From a checkpoint of a small multi-label image tagger.
Model: arch vit, moe expert_choice, num experts 4, layers 12, width 192.
Training: muon at rate 0.018, 10000 steps, batches of 512.
Rows from block 8 of a small multi-label image tagger, named by matrix and row number. Rows with one number within an expert belong to one neuron, the router's apart. Each number is 128 + 24 x the weight over its row's rms, rounded and kept within 0 to 255. All counts start at 0. Numbers have three digits each.
Before each expert's rows are labels from the 100 images, of 14848, where the router gives the expert most weight on average: "responds to" is what is common among them. Only what is clearly more common there than usual is listed. The data: telescope images of galaxies (Galaxy Zoo DECaLS).
# router: router (model.blocks.8.mlp.router.weight, 4x192, trained with AdamW), inputs 64-127
# up: expert up (model.blocks.8.mlp.up, 4x192x192), inputs 64-127
# down: expert down (model.blocks.8.mlp.down, 4x192x192, transposed), outputs 64-127

# expert 0
responds to: shape: star or artifact
router.0:163114151118122129162144132156133141141136135136140134121172166137134149138151168118107113075100129162135093091171124141188086095149123117120106102164092112116112121137090073093137133132166099
up.15:098139179146116152122104125127172130114157125102136159115104156084195092118161140134144097094126118155117113091150101091164136120094118163170113131154138123174165178127115117138129139121164080
down.15:095127095096138121157102145122137143137134120110118081110100126157137182090130082129106134084121146114109148110150111142145104161139146143133130142138111120098115108130132152181197152098135135
up.16:127162129156128093112124107111110122113153116076157093120118138093143129098099129067136158136111133088162159132103112120116094104133126179147158113119175112146151152143123077144117121176163136
down.16:112083114120172178150119123103148144134073156140118146115144117101133115162116126148127124097155090121108126091085104122141181131154110143147123127102139127137147134130122098085133139149112122
up.17:161114137110159156164164124131192089095102134149163122124108138157125157136131143140141158156150119147116128129134105129150132138153078089152124135146088136121158149165097144101101094170118188
down.17:112153129157138128122155140156153133137114157095173127142078133137116109138158131088126099137140144119159115101116098113116158142127131153108090159123134120108115112065107141144141114130166142
up.18:117139091143104112152131150138115117122106164079078163125104138152117155135131133175140139116135121117140103158150097188132123096140125138125130132143111112122175105144116148141099110116087143
down.18:103173137108100114131093168106156129114174102135155083120133117144089122148155115108113117174120103150103127149166101130136127149156119128102097160123098137109154103142122149143109119146183127
up.19:101110106157096147150183110176120158116108113158191122166155146111152150141164161110108154142099158132124109141118136120091085108106107164120150135079129136120168155149101109113130073133145134
down.19:098160126144153105160173126219108108156118149162161125127068145146124126139149137129134112154132101140140115123132140138124108095147141120121145134109176158124083132142148121114114118103110161
up.20:163200096117163131179147112128149115180151144073165130135151084106072092127145129136141124139139111167112125121118146145109164152130164179112107118143114110127109112154112103138124129105106138
down.20:071134118101142133129160118150164143145111129210101155130164156164102143154172125091131134084086113092174124104138136136155122128148121123111108098128095128117127124059111129097137111145121159
up.21:135083121133130102084136163109135166136124122168139119142132146109122120135126139116098158140099160153151123104133155128139108145190132097158178130136127107156128112111097094107119131172118151
down.21:136167117136129120137120159154136141111112152081114120096128114098140125115130106127117123136141093085133103158123117099158121106115089130095154128138122124132124105191142209153113104118138097
up.22:077116114110112133100150169117149144151155129131124139089138136149147138135096142084108151129154091141070124123156108084144125087105122111104113156098161110147141164128141134117115112109139142
down.22:104122152076168151134105130143187158082149157121138126124138115110131138124117155106103116123140135100124111134138158112160147160138104118153141133080174130066173105131113138121149116125117101
up.23:159105129084136116159166118084126096127132125150117141109175106183119135133108152115126103120100177183103101144108147144150196132149140085157106136092096123152132099117150132105141121110142107
down.23:083181089106158104096094101119159181109124098111149123145115099151085135124150139115143119127104140146162097136148119133149133135126166107123138111151132137126119171099132098134187110073132092
up.24:076109167111117125134107109126119159161120152155101117144115130109141127082118118139086089088154154122120135134138101154126092135160155108119133117108152108190091121140109145154111103142132133
down.24:174118093141104107121161101159136127104074143128116104100173136134121123131140164093160180155166122171123099124126130137112125095113135093138079160101124141137122120145156148150134128103145086
up.25:168131116127149140104106089115124077105158112154084139069164129138092138104116080121136128130080195115145142088137136162116154137136168141166138162151047122114132122165131131089176177099152093
down.25:164127138124150129097130144095116165126124124128094129156123144089098085157145107125123126122111155124119095125163088117211140129149178089119116140128106109149145152115105144098136148139126124
up.26:143162129135111135128141134153138169105110159119113154118128102100114154096129120079122123147104141110084159105125125076076118158153155099117095142142133122150114144118078138125111148121171144
down.26:163148168097194140134129139095099130151139129119112062096146127173171115112094131179132155158163158104136111180147107130155110117130108104072114095150117145132115120091128152093163095106122121
up.27:122118142128109145154167145118117094124122153119100163146174140142132119120114098129149147108101146157215098162143172128135115132114122101161124141142160117133122151126095158084124085087149120
down.27:165134093108122144109118139107161121137143149116150099163117095118134168138127154118140095125113099110116087171103131081133128129175137124131108155091131159129162118153124156175128126164172156
up.28:083116129113127120138127133115119155120106113120137109121121165122150145135075143124153108115152147187113136113119099165127166128157166144092138113134179113149112178113160115122145173114095169
down.28:150122144105116127140121163171102166114147164136110114132118113132058087125162108147135169159135084131095103133114139121122069133118134139156129147120107144162139123152145116149103109127124113
up.29:094129132119115142157112170155124113123134090102108141135131138138082138107080157140148127120132154120127184161111146151105111102116117127102087149128137135138148106077146109112126143119148146
down.29:105136129159150172140142116117148140141146156143148125108117139154096131154079111111132117122115057142116121096084107113090125153134143160174172112147132113090082117091128129134121104178099132
up.30:191146141101121181110121126155164126131085083135142118132138113109109154161111152162134141121144096112173142120169135099155147117141104091123115102126130092109121153099083165117139139158094175
down.30:098129115169119104078115120089098153114078151125150114127130091124136119182146121130199113155123149117140140160137098115149125148143159110113113135112151127122153100150147129126164104109124133
up.31:156162153141149130143095121142139160158058101128129142174162122146142101140079130112109139129108113090133110121153154124154113142122087151082109138127135110166090100102130108094122114160135123
down.31:119141114134097127093145137097156119161131141100138115119118134067108098133123111099162152109166128155116185116118144083093130130116156097160103122123131139085167109180127146104116101062096136
up.32:160156114114128127173131126110136115110111151155143156125145114115108127105138116085174103144116151205142100168138124160133116108119108097090135183158134141138132151126172093143117162125123161
down.32:156131150149136102118116137139159150096168074129087133161128148157157157161157112119137104120136123142119096155166128151111120081118127138163115108108114163099114121159130141120133131119139091
up.33:101114101145113125147141086171141124091101112123119123117128140148137119080095114131070071120119150147140134101160138139130111135168134165144178091149098088122090111153106152136149137132121128
down.33:149131141146109101103143176108131144126147143149140129134109142167127143169119142124109087113133138132097114112113127089157147074127118148112112166120129157193136125185112126150143165151132132
up.34:128141106108112114120098116107159101122105106139112143144154132150093149132104119123136115111093142130090151159154135128121123120112123104081177162097119139149162119150103098106115131123119126
down.34:117110149176139150164104110151142159113141182102103136124138094155102139150093138124153113141154117152165115129087156087125114134122145121135103118145123128092141120124140105160111119177134118
up.35:155110138096159137128126093123137158099102138075124136154115165155119106119142124132156110093141123131111120112065110158135152123124123105136089084105148137151099150138156167142122125122162160
down.35:083141108138109115161162158087131124112078134120133194163143134149103130104168165123133110126115105104133130175136194116136126117118116122081096130145095113157143134115164140114167114147097117
up.36:148090108137161100113098114102136156113103166112123180131118124139148119133183112083106156138141135135112136142111137148141152078134160100143139124140136157099138148107102128149154148138101120
down.36:130139108134102148116148156123157141114141087158096164126138158105171118125095151172173128190115155143144114117153075137135113150104118106117110094126136104115130150134118147130097114130114154
up.37:132133137124128098131141125136114169184138115101089104147129129176107147122146130122139158104183120086153113164171108108112112177172150114115136152067109127149099141140124162112149148130147110
down.37:117141097120110133167129157101105146124108127131118160095156127096097135115123128125137130122162120129126116129100130119155118106115107129112122104148159081150146134083169130148106087128153145
up.38:148122135109168116083107160137145082150135144184142142119099104112132085125165134122154105088138170110138114106146156116069159143172155105148131112109159132162089094152174122149174125119113095
down.38:172113137132134116133126124128140174103193125145090126134102123094154108108116098090138113129134125116146140107056171141117130139127101112120106118115122094115123173129178116160136143121119112
up.39:142131158139113098112117173153127141099150163138147119121119108157149075096147125107151096127099161178113115115149152135180145146106150106089177123096113110145146104168126124108100143098193132
down.39:125133129094146123104105133134145111104089165120132103093118107099133171148130164114158128123138091147130152131138127114136105125164157107149073122140082111165108094124152144133113150111164158
up.40:144165128128101081125117142164103103172111168096092159121159131134102151125144125115114117158143100133098158124162113163130148131159133125105117125143138075102141165073114133094108098132145106
down.40:103139123171158120106106109128107114152132132128130125169129119111132142150192180126142150098096134161124119167130123134113123167092145104160111106107119118141107080122130091183094121136148142
up.41:134129120192165185147143093134135092142104084116101133090185110121131131129138134122148112129150150137097115131169122168125123111088138109150136116101134102144108146161124174105115127104085101
down.41:122131169098085104122119149124113122116110155122187161102115175105115166128122162111161139065128105073158150118092119138118146115122131152131122147128108159151124129050141133119110103137191171
up.42:159150126098159057095107083109088127102118159145148143123123136125117103122136128125145161144150131118092116110151132144158095154132164129154151130153119103131099133189166113142123136134129120
down.42:124128143185073149147142120157130106129131124125102087081112089121143108101122102147139117161125141115079159091114162158130117124147137146087122177086121115139104119145093146079124109136143118
up.43:105144110133143118105130138101143115126156113118118136147121136096107115140135146191151107200108150139082149121109137111094156103103126113167116120135140087142136157086154128096130131146161073
down.43:112095151091118109101157132152103115087184102157094116118121187126130102137140132139126158120112131117140175074143103161163080156151108149140146161128117133120085143128131119118159157109106118
up.44:103110119093115116136123162091110129112145137107156136125173149113085124143131180150166113080128144125112140140130162137114124123116128149139153098109155148134140156133039116137119146140171136
down.44:142120101137123142148104103127113131125122107139115146165117094135138132132132131133116087165120074129172174102108126158139136120143147113111163106107172122098121138125127097095111119093161131
up.45:086143142149137115129154140120179145152116107133128164120118154124165134133123143150135140101151089137122131107139156107125103097135115143129112120152064089100150118121093176092120106125125140
down.45:141129117103112138127131116113128161146149131109132099167138151118142101149131110097127130126159106103130172140119141120115136139123137135162055139128183137118149118123166120099145130096120132

# expert 3
responds to: roundness: cigar-shaped
router.3:108122130121128124128121141109170124131178122140141143147125120107111075123106100175127080119149142122152117115085141126101131101174104127167123142175146108140087167146129130121171104131110141
up.15:116075123129116148126120169105096127101113141127122126161137117151079119136100069216137134090124141153120148163118092118172110127124132115165153109123134152166143145104111140116137114073128143
down.15:113197149123113151153104113090123096133117099154110134130126132133148124157130149098134155136169110122109116164145119140109097119078148151176083159135121109153074112119094158171160156104113126
up.16:102127158101114098117130153126146099120160153155137160102107073150102107179162105111140121098093145100119136148124137136133107130132117134128165090161141102179120142148167098127127150118132149
down.16:151117138116118140133129152158145137163116147176104144152152141119114111097163112124079141127165144117131127091131157127146148142152126081130139137097121152141155111092074148103106124122140070
up.17:112158112090157130094132097146112161159130128179101136113081134074099122146126129125132141111126101173160135129161084139108117122069135130125105131140128131158141150127127153119144135169158133
down.17:109159160113084118159063099125117084159115160120100129101108170112150173158124132116174152107136120136130140110109129100125172159127139132179141081152127110075134169130176125138146125108134156
up.18:111114172090134120168140107123116117110115118132111133141117121114117146142172126139079121100136122130140135143135120143116144160150144110136078083123136132127117136108152125131154108066119131
down.18:150156077112122115117128158099130124125159145077137128107168109117090157144154163119164124108128145141146116140090129112103096102113125152136103140164153137176120114124155123140156090121118138
up.19:132111148153117118151151127097122092151081140115158101126150110130127104162156130129139110153125153102127132102114140148112129132132124138143098142127126162135116144146124127111150149135102127
down.19:136131143154106135125124085134138091116148124143127138157125130141116118127089146154140097109130152102130155129136130122132181132139111133121109148164104147139137143097142144092102120161094113
up.20:113159089145131107115143136119152132107146138096139180139165072162114101123105133112123113105054164114150196146077124117156105087137121116143125100135122147136088166068120081127139116147123105
down.20:098113143119131117164114115119104148153098124116116148187120146136141075137141120136165145166164150095148108110154126143131154145100129145139129128151118165110180138152109167152101172126125116
up.21:113137163156139104146097137141123108154122158183115139143091130122125097163124095119135137143129143114119111102138138145107101155171122139163117080098159153162148155188129143158112127150113109
down.21:185122122117112058115137101122125163107158164143148144134120119134103154143099138144125124111147158134153134109148157134117165151129145089138128121157135117110123159134190081132138154145124142
up.22:185098107126133181159153129166145114181122169168105093113132131097119127127113141120089098097124164111120166112137159119114091144148109114169087127147167170137158103102131132125142115097102153
down.22:118142112133117116124151117080147149090167152097135148095097100138161113154097132110110123101106128161154122156154127130158154111106138099115163166111118120087142175116142100132192111196100107
up.23:090133121112123153156063124126131124164068100158126123169092133164125109154169142107125136111110119088126116141102148137140151093129159120132162123105155121103070093132152151132099134156107115
down.23:105098078124147114155109102126143151143089146164118166108167141114096099126133118101146104128113086126126100122121094121099119129156133118144146171072146097123141136131142116138102108110096160
up.24:138101109153132133101126164135129135116131162113128113134146126131106150141114099126197146142124160129104125143140108141155132130151100123140061130130123123085152113105126120099138154108109149
down.24:149124118132103143160122140116096104137148139122140157110110097171166162100125126107123103080122122170144106126151139180123110102083093167077152112116109103091109161137132109130117111112158081
up.25:139078109146080073135096132105185165139157157125117126152130142150098151123124167126104131116116159096140127119121143121173079091121107143138101130105179140124139139155150140121086108127157109
down.25:124122117115092095130127127161082134154133127116110125119132135135154136106151113096079132123148122113112129099140131153142135168159166116122139109130099106157178133178116137186177127128130116
up.26:140131077110161108070127105187115134146106133127176147065107130124101069121110126090156134166150130147114137108096122147110130126133117133174121156120138109128111121123094139131134172137149146
down.26:091110091133141100134151084102127128110174156104129124145157136151108101122153122137153111112127171120140127187156072132153119146092129123146089117138115142100104115139148139159104126133098105
up.27:175130137132112155121176095152126118174112108111121122173148099149078153102140121102096072130155147152153147118082143118144140100153160104131136104144104105134148109106114113121135113088125143
down.27:101128074116163146163150120099136151092166144105179125126117114100115123154163141137143141090127128088151151164139110138122096178103129132138109093106128169087191149143139120121148111103145124
up.28:125155164162140142192142142135081169156116140171114143160073144128171151101137119089103137105067094128161128146145149149135085138103134109093117091164119118168114142174126143136127130164118096
down.28:153097153127080141101135140113157133073125134124111085117098088139130104118104132127113110159149136131139138111151141106168123120125109137109129134112178096149119125143096133161133130155076130
up.29:102123119131165092102180099101104111113144093102131117122066119120107166118101159139111130101132117120110116153121063163097162132163144135127122140130158111164113103139078120172160099128117088
down.29:141123143101134127167091141082178145139125096129142131152150108124117147113117117090136113137172138116104155119123152116120105113134113119138149122105114140131148128108133107167135151108172109
up.30:165156154147102116112115091117129137074141123073127085161164105138130114098123120132095150115124100119126103122166174159133177119160139140122100129085148114173152142152172158111125127112152124
down.30:133112126118105152124108164156099211135103131114097146131127122131107128127176142127132133129120079140101129168145112109124170093100133141087144117120144149195158148139138145111100120153121161
up.31:173144124088133113150144127092130129085153156174085101153120109127132064125142142129115152131162124161134118115160139122087134133141160127174093126161104130120141116110174165110171086084143118
down.31:111131129128126161129116149160168150096175124139102135098133128136122137149120133173134135129135109165132107120108119168146148115132147111096142117113138147181099131185108122122147128167166154
up.32:116144127129145096121106141125110130141077117138105081097133133140124124128136114154140153078174118152136119125146149162062135106082125098128131130104115114125125140142116070140101145116121165
down.32:136134138134113127111143113152077127152092139127150129123139106118111188114101136088147160130136090119121078151154127139109149125150111132114115109124138162170094123134140166132162126130133134
up.33:124129089158108152201075159134085166130119109136132137143095142110099135131147139138138115095164128114160150207100152135127135136132147164112097119123132122128123106133117150158127149151115148
down.33:140090137130168168089123123131145122131119099110145144108142172183116108156136117156132145153132133134143162075128104106135102132131126134131130143137134140116117137093100107174084130118082123
up.34:080156058135146147090154110139100119087093131110133086130139096133133116137147152128096115120117120129142171104125146116137126132125095123090125114109102159120122153166138118145077134112128080
down.34:151150148122110107142106147131119144144138124158133140110152139082136135112106139163084117125148160125133140113143153101139099087107136152119123153154130091151119114159088116099147118185135135
up.35:149145107098109067104110130100129147159133097131124134126099113114100119129159127117156083140106123119111164063119113162134128148143114114120155168132129160143135083138175124171096114141116128
down.35:153144071116154177060106092161120149059129145130137140122104161117103105089096091101150127133174149105104095163108127137148140106151162097145142126138129118148149167095139098117167109128127083
up.36:120119153132129124124129123109115116088163175124095123103177104131116143153132111106117121114144100089163136089137156159108167120112127119154070109137144089115135138125174124193113112091119128
down.36:132120117141111123088123134136112158134121097102110145130122116129094133174105114153109106144096108125101126135131103110157145136144117094071100151103087086099152118142116180101154128140143112
up.37:119135113101138122120170119140113144112166186114140103147129092124114093115155133126105121100161120125118140185129115099122162120113154096124128137119096126115116129136141166120176160115136106
down.37:138088107113047150209092093128132151158117095126127123162111112110108144146152177116148124123112173151128099152078129155174120134109102132103132139127122163110135149137143103138127107140118124
up.38:125149089136135129124148119129153113118096089159101116143136145156117063089166150145089102141117078156126166135154163135138114127142120124125142123117158107133119151119134094156148113108203131
down.38:078078166155125102130153138115133110144094111111106130158099118113134133126091177133118120154173174115121139132110127136155110108126133116146122104113146116124162139125097105114132152141083129
up.39:131135125146145156163133164131121118125141150103090155129129133150113117140117121119121157135104131081128106116121130107198117131129126155147128160109128154109130111122134104154147124156089129
down.39:098123112122153104111086122167118118122111148090097140129168102145108134123158157088162115145130102146095132126093106102099117132115134125099135084121157125115100185143124101163090120110126103
up.40:131155139145115097102106115124176106118119116147124147062161131095114151109121139159162158134145131128103106148147089119104168131147116192127167147118113147127155169123121173115117145122090164
down.40:137128153088155133114153168104135112155118142156112139097134140139097169153130136120151137132124131135154119134126108150109123124126155160121134088120166091114100169087122124142126078127159108
up.41:094127144117091102130163145108174124131143111116177118075128130103130116142095141146130146142102170110117111121126125141128121129175139137137116140155136140138188160149122146112131081134119111
down.41:120135114146140105149127126173114110144131122135137129099106145107129114151128116150149109115142121124145159131143095142195131134119132156110164118122122147090077152137112095144101174132199105
up.42:132148112131157127159078129130128116163111141096128140114111114164139101130106138139149136100118167135122117125116149145155119053184114117045113130116116107161109155135111124098120116081161161
down.42:158176153115137131105150117131072121123131110117148157141085138179152099130183168130149123125148129121136110130159080087132130120122145110115143084116148114060122149125113106178157131095119139
up.43:091130127130101107160135126125157108117124101121136142134140125171144102081177152105116138137112140163133097138137114141128110097137174108141136116141084125087121183112150153119120171134096103
down.43:159146104140088116147114131125107146143120137126182123100102076096143160167129113118123116135140115134166119139096115170145135131125139155175143147137095154138116122163106127134119105121098134
up.44:184162134118140130148097133129135092109129105143121127138092181099129172125092110135105154145114149134120107136124111174128130094121145120174141157146148103113104152154104152076159131106122133
down.44:123143094089118154150116122123117118130152132071117148094114116174146121107107130169170120089163088129136104118135118125153123144107097129148169115073171135108140104089144120106132137140159157
up.45:135158110092137142121134141136112106159190163190165072115133149167092109180142080104134111127099124117124170151133144152164143113067148107112107161113126102118131116103155146082133153137108117
down.45:121120105105130149192122111122160127145055130158137134098131161133193134108127110086146118148168091169128113120104183140137112126141108082127128144175109149163168123125069153169163114154137146

# expert 1
responds to: roundness: in between
router.1:124154122167172097122108141189097117140120146127125143127113146131126145136136096161133113141122091118085171126143100101128065159091119134111172162149131131096136094125105162111127158098127137
up.15:152130087133122142136095055126129107100108148112115129148082132130135149131133167143077140141108119156131085129131086114138124153148117116115158130152143153081157129149126135119124124117138119
down.15:114118135099101120110157132117097107134130123115104140146087143099114141162100148167073119151150145096140139151109169122136169113137173090130178137137104138151105144150139105158142133166156122
up.16:148143112155121128128089153109100122123164117146100104113160172112148088112101116083174074084130143125085107144104079137136152078107130176131135109108135143121114120118112116127096142145170138
down.16:074133126130135106136126132146161140161148124152145106119098097134135141181121113120143128125120137144142126134100112138107125176141119115115110094097115111155156115094131119060118167155163174
up.17:121117146168168137150130111138115142155077120154106118169145128132084160106128132099091148142122140083138164131096137088157126142126149105144112126175117122111144149094130137101139145126162101
down.17:123105112176135134173132174130136102134122149136132160100131077169138101112118100171124123094116101093148139097108091150108121111108113158100122126145124094095113116133086157122094160092136166
up.18:143148094114135139132126073087146138144175116126136094114082085129144135131157122074112118120158108132140144118132145128136127144137123130150155150117115138114137125120079137120138111154145154
down.18:149123135102129128171146157076099090102152108113072139133157124127176110114156133152119166160112104134121040138151146100136132139143141149132114126168083166107161170112161148130156084101139146
up.19:169135117141095123135150146160087110145122128123139131109144121147077128124161109125116122115136149169125134133149129169102119114122146131144107137100158079136142152166105148114093149133186087
down.19:113152126137104144148104121096105085137139103153117116125139112165195135154112090138172130124147145099121135078154167117148166095162153141157117132109103192143088118111127154129167133125152121
up.20:086104138129126161149114125172154145126145103147108139069107155108191163150170132110138106125171086097134136102143148170123100098170108149138137122135141105078134134145125111130137149115112140
down.20:111142139132126121174134137115126140141094116093111131115149100128130090116137131115116130188165132119132173151093123145138145103111163134164159126101106147117100132097088150098156146120149142
up.21:129139144093137076165113145156136119131082143162109113113156114150168147148149136112107121163136099102099135110122125094109117113131125112134167130142114161119099113117093098154100120104142106
down.21:128133120146130100091118095118128157113168121096157150114112147151128117165105140149161146097111153101172104095125093184156111127095160162126137107107168104175152104137164123163133173112137157
up.22:133072115128104145168119155097123150084149130147130108137123162139117126140139139131148094128138139155099124082069162108099123130131092153135148139109115131132135128131144127146117142116121090
down.22:084150098116146153133113102119142120137105116139139088099091092125104131131128092163109140164127124095181158103100146118173118141096118113106149140109164123133129109139160096137164096148157145
up.23:129092142082140125118085145148151146095149107145104139103137138153117111080132129121152149122146118125134118135118124112145124126113184116149147092103096158170145184129137139136119146129142124
down.23:104124139167080135139151109138171134146097117127102087109148077138078112161150128113146067129117136153135134142100107116151133113135103123113139133095137149101081108124113115138109122118150127
up.24:136130097131143165128075153124108145142125108122120124091129089121116146167148158132083182096131139131130138129114140123148152138140112141112160112157129166137154067101125126099092136123133047
down.24:132105057119125111096159099134156098155136088143128102142108108124113121083121139157179158117135107152117146143105143161090117138117150155094123117097066097087093128098134120132134123138132142
up.25:183129110113149110139174116126123111124107123148126085126095124134102085078127122118154133133121163140106115084160132115147152139121100105147114199164118121169137111141136134104101129123086124
down.25:082110145153112100117118117147144144101100126132133089113096099146128147133126102130144098098117096142128191168150119112113104103152144141163121124126142142136096148123146169092138112106143108
up.26:092121099150127119151133118151159108138156144122100140127128124152152120109130182101127124092144128126134117132114162132107129104121155128176143098105145164195125146151130125132185083094151128
down.26:119111140125108086136099151102085123097140083093158078150071112079153131101144152102134094139099131161122128130132121126158127151127129106119114139146130093172128124110106101127147139141152132
up.27:078095084120126121117122133090120145155129122121105116140111126124101148153106130121131153135120143105134115121143097097157101127146113108149121126185111100140135159170180111129127116123132150
down.27:107139114114119169093105181172130108100140098144154178140174114160152065160097078094108118100110086112155115115136090131129132113121132114125152121096113145132171125164137132091105133132160159
up.28:116123161137108129106136127104147118150078162084128108124141114084114143095139122101105142108137198123129152123172152144154166145167119098160137095098107138137130113077142121125115149113134130
down.28:147120106133141126115128104144103136113137078152154120150186137119116175129119158115180111110102158105145138116165164142115160108145144103127132097158155137118139134093152136132144128101124139
up.29:103099121138160117112195133152116163154113145149111143155149111116179128132103148100146127122139126126072152097127134111132147097130160140134123092116178138112106148143175135155086106113085150
down.29:150149157102117101127103094177137136126099141144115166113148142123123157154130137110102133121135126153155101130149117104097144144112132134117146141090086132131063154170113086117156146139149104
up.30:117115164152123087118154099135126171109143134137124137161081091149171105098169138109121127120102109109185092158141127156127121146107130116104159112097136132134108139133114102107111142153172130
down.30:119109145161152174142114149122118121162102105122089136119151135104116154140120174154132111115150167139111173082139138135127131103107117120101108099114132156147146138127137094119162114180096150
up.31:120080169106071131118144133115093118142109111149118122071124124148132128129137136132098125091129161138121122160123139136111164142122094135133113115201105062159085150128136116161174124110141121
down.31:141161129149102194127132129130143134125118130152118099113125129136127121091130119133146134173119151107113184127117132120168124085113095187134106138115108174096119110120087154115106150105095078
up.32:102118135116131107149119102109110130115126082115151112123098161112112133098132183190138100166135127120146130081147101108101132124129141137159162126128130111106088106144107112135115139109172156
down.32:096139133106165187137143095179130085112140141172136111111100160134083115131110092092152110105162104139137142107089122124138165093096145174117132131137088154108146133115113129119171162120126114
up.33:135162110150109130126127113133124137116133126131144087113123114111091074125165123109144127132126111104120144116145175141162093140116100131112180122148142179157161084153163135113124152104129122
down.33:092115100144119101125164109124118145151123164161122134099070144148129145110111151142171123104161115153075135130123127113143092115126150109127066154156117098127117110107125128102160093101140145
up.34:123097109125139139111124143111148123135124114107133122140089151131079120174156110108134098131159123133120123164123112124148126141122168155147162136157114156123129140162132107120140122134107144
down.34:126178101117145131155114105136136140129146108101115136139127139123118133123164119089059157161073144142115093127120124112161074138126136096064100114140117104168123109146143136138119169184127135
up.35:079156156120115191143082091110160121145148098079101133134099134117144122154092132111130090175137117141117140151113120134126167154148118132133136134099136097153124077118122148087132138120130105
down.35:134156102117108191098126126148167139118097143120138148137128150119135099096142085110103139153119175139149145150111121129160111117109155146121114159150119138103125105111138135147127081112151165
up.36:123153121133142134103136181127106134092119115095121150093162098157099147146109181145097164131131099122127106132153165118105138131125158118130138094116140176094134143097124109131126088155173073
down.36:127087090190165161164138081140107127117136127096167138112092137121133166109154126102107132076140121125154098126116186113140128154110157125153152116126146091132180063079153133083142133153148136
up.37:094140111102141140146101161129122164119159103120147150128103139157114134094110099093059097127106117124145149119085137145104161100123135149140150130084143140113118154161125154092108182083171127
down.37:170102150109160142120148152139151129112146164097169110083141095060146139177153129133168182127114125171094121143138144115112121157121160121107122118123142140086116169135140146084151123118114123
up.38:148078076130132113126127129179136152152104137127129112124144094178127153194171159094150113134151100143130138157144104134125145119114120135138100133137127127110077135158134127088145079139168105
down.38:124135131125134147129110140094112130128155185142145140154091140146203117125153142141155187144125132119133132119117163129139087145124108138103122103094098133159115154112107145135167122131136124
up.39:133152135156163096142157120144089190110140117112115148115089119099120072141117124107118112117140159129141124146116105177147128133121135145098141125108086159117162162118122150138114151152147131
down.39:131138122162093125142151130140131057137151148118109136140130115113125161135107145092117126122127096180120116106161102114130143110170116093095146126165163113080097118149130106107128108126109140
up.40:119101152111159163155094120098099116163122117161100141150116115067147114121098132089145106132136135120140126085143127155130118155130137144137147122100131132144110063141095092167135138137109127
down.40:092129101131147121125157118084123134139112145121113118125164115148151127137142135163089150111127146123156184127135118155124186120091138144088162091105135094130094160110155083124124136128132126
up.41:169151147080138101148127139106111113132134160161115120162086144113109150143156137114089146109150128127095129127148122130118158135148155118202094108168108130131098110127107130142091129125093126
down.41:125136122118142085097089167142147141137120137133164140110138130142126125118165168091106124187100115162132146140086173107096094139142104114150153169144142130077168118134094139137153168114124122
up.42:121113132140152120145117134127133120133140157094153095120084091123164160117172123144087098136084122130150177105123149112146164118153128119141134141124131112123112135103128139163128115093152115
down.42:167094142150114166127144159085070156138136121126080115139114107155158072112153127182151090121129105138118142158130119113140104106134114109113091108113112138103113130138101144138088122128131095
up.43:115137101154116078110126118170116133124156151144155134070095129121126129125120096125112145151099111097125148153139145115173132104165112135100112141142116131158129132164131134162125093107123149
down.43:165154110155133121120133160104162127162127143149121126126109120154108137101143154131159139106143121107121130128077135101128138164158117151162119164129113104093124124058155149105115109116117119
up.44:169127124103112112156111156114087119104106104141113103109136131106129081148112138145139154117150113167153113120132179131172139185110167133133098151101137120109147121130171114150115136131135135
down.44:086146132144128152138143155106152061131124149106128120156135085119117093113105124113079171139179197115120101161151060161118104132117117135100190086177157098161144157133111121118170132126117088
up.45:096128141176106106085103157143103135124120156149158165109108113145128198152136129085158144114088141110112166151142111162099138112117125098129133147147125124180149131110109123154130159118125144
down.45:125166149120137143125084148127147129084138145106083128153123127115128118129176131124119100095141116118168110150145139157145118105119129133148105141142154175104116151141096125093138081145138150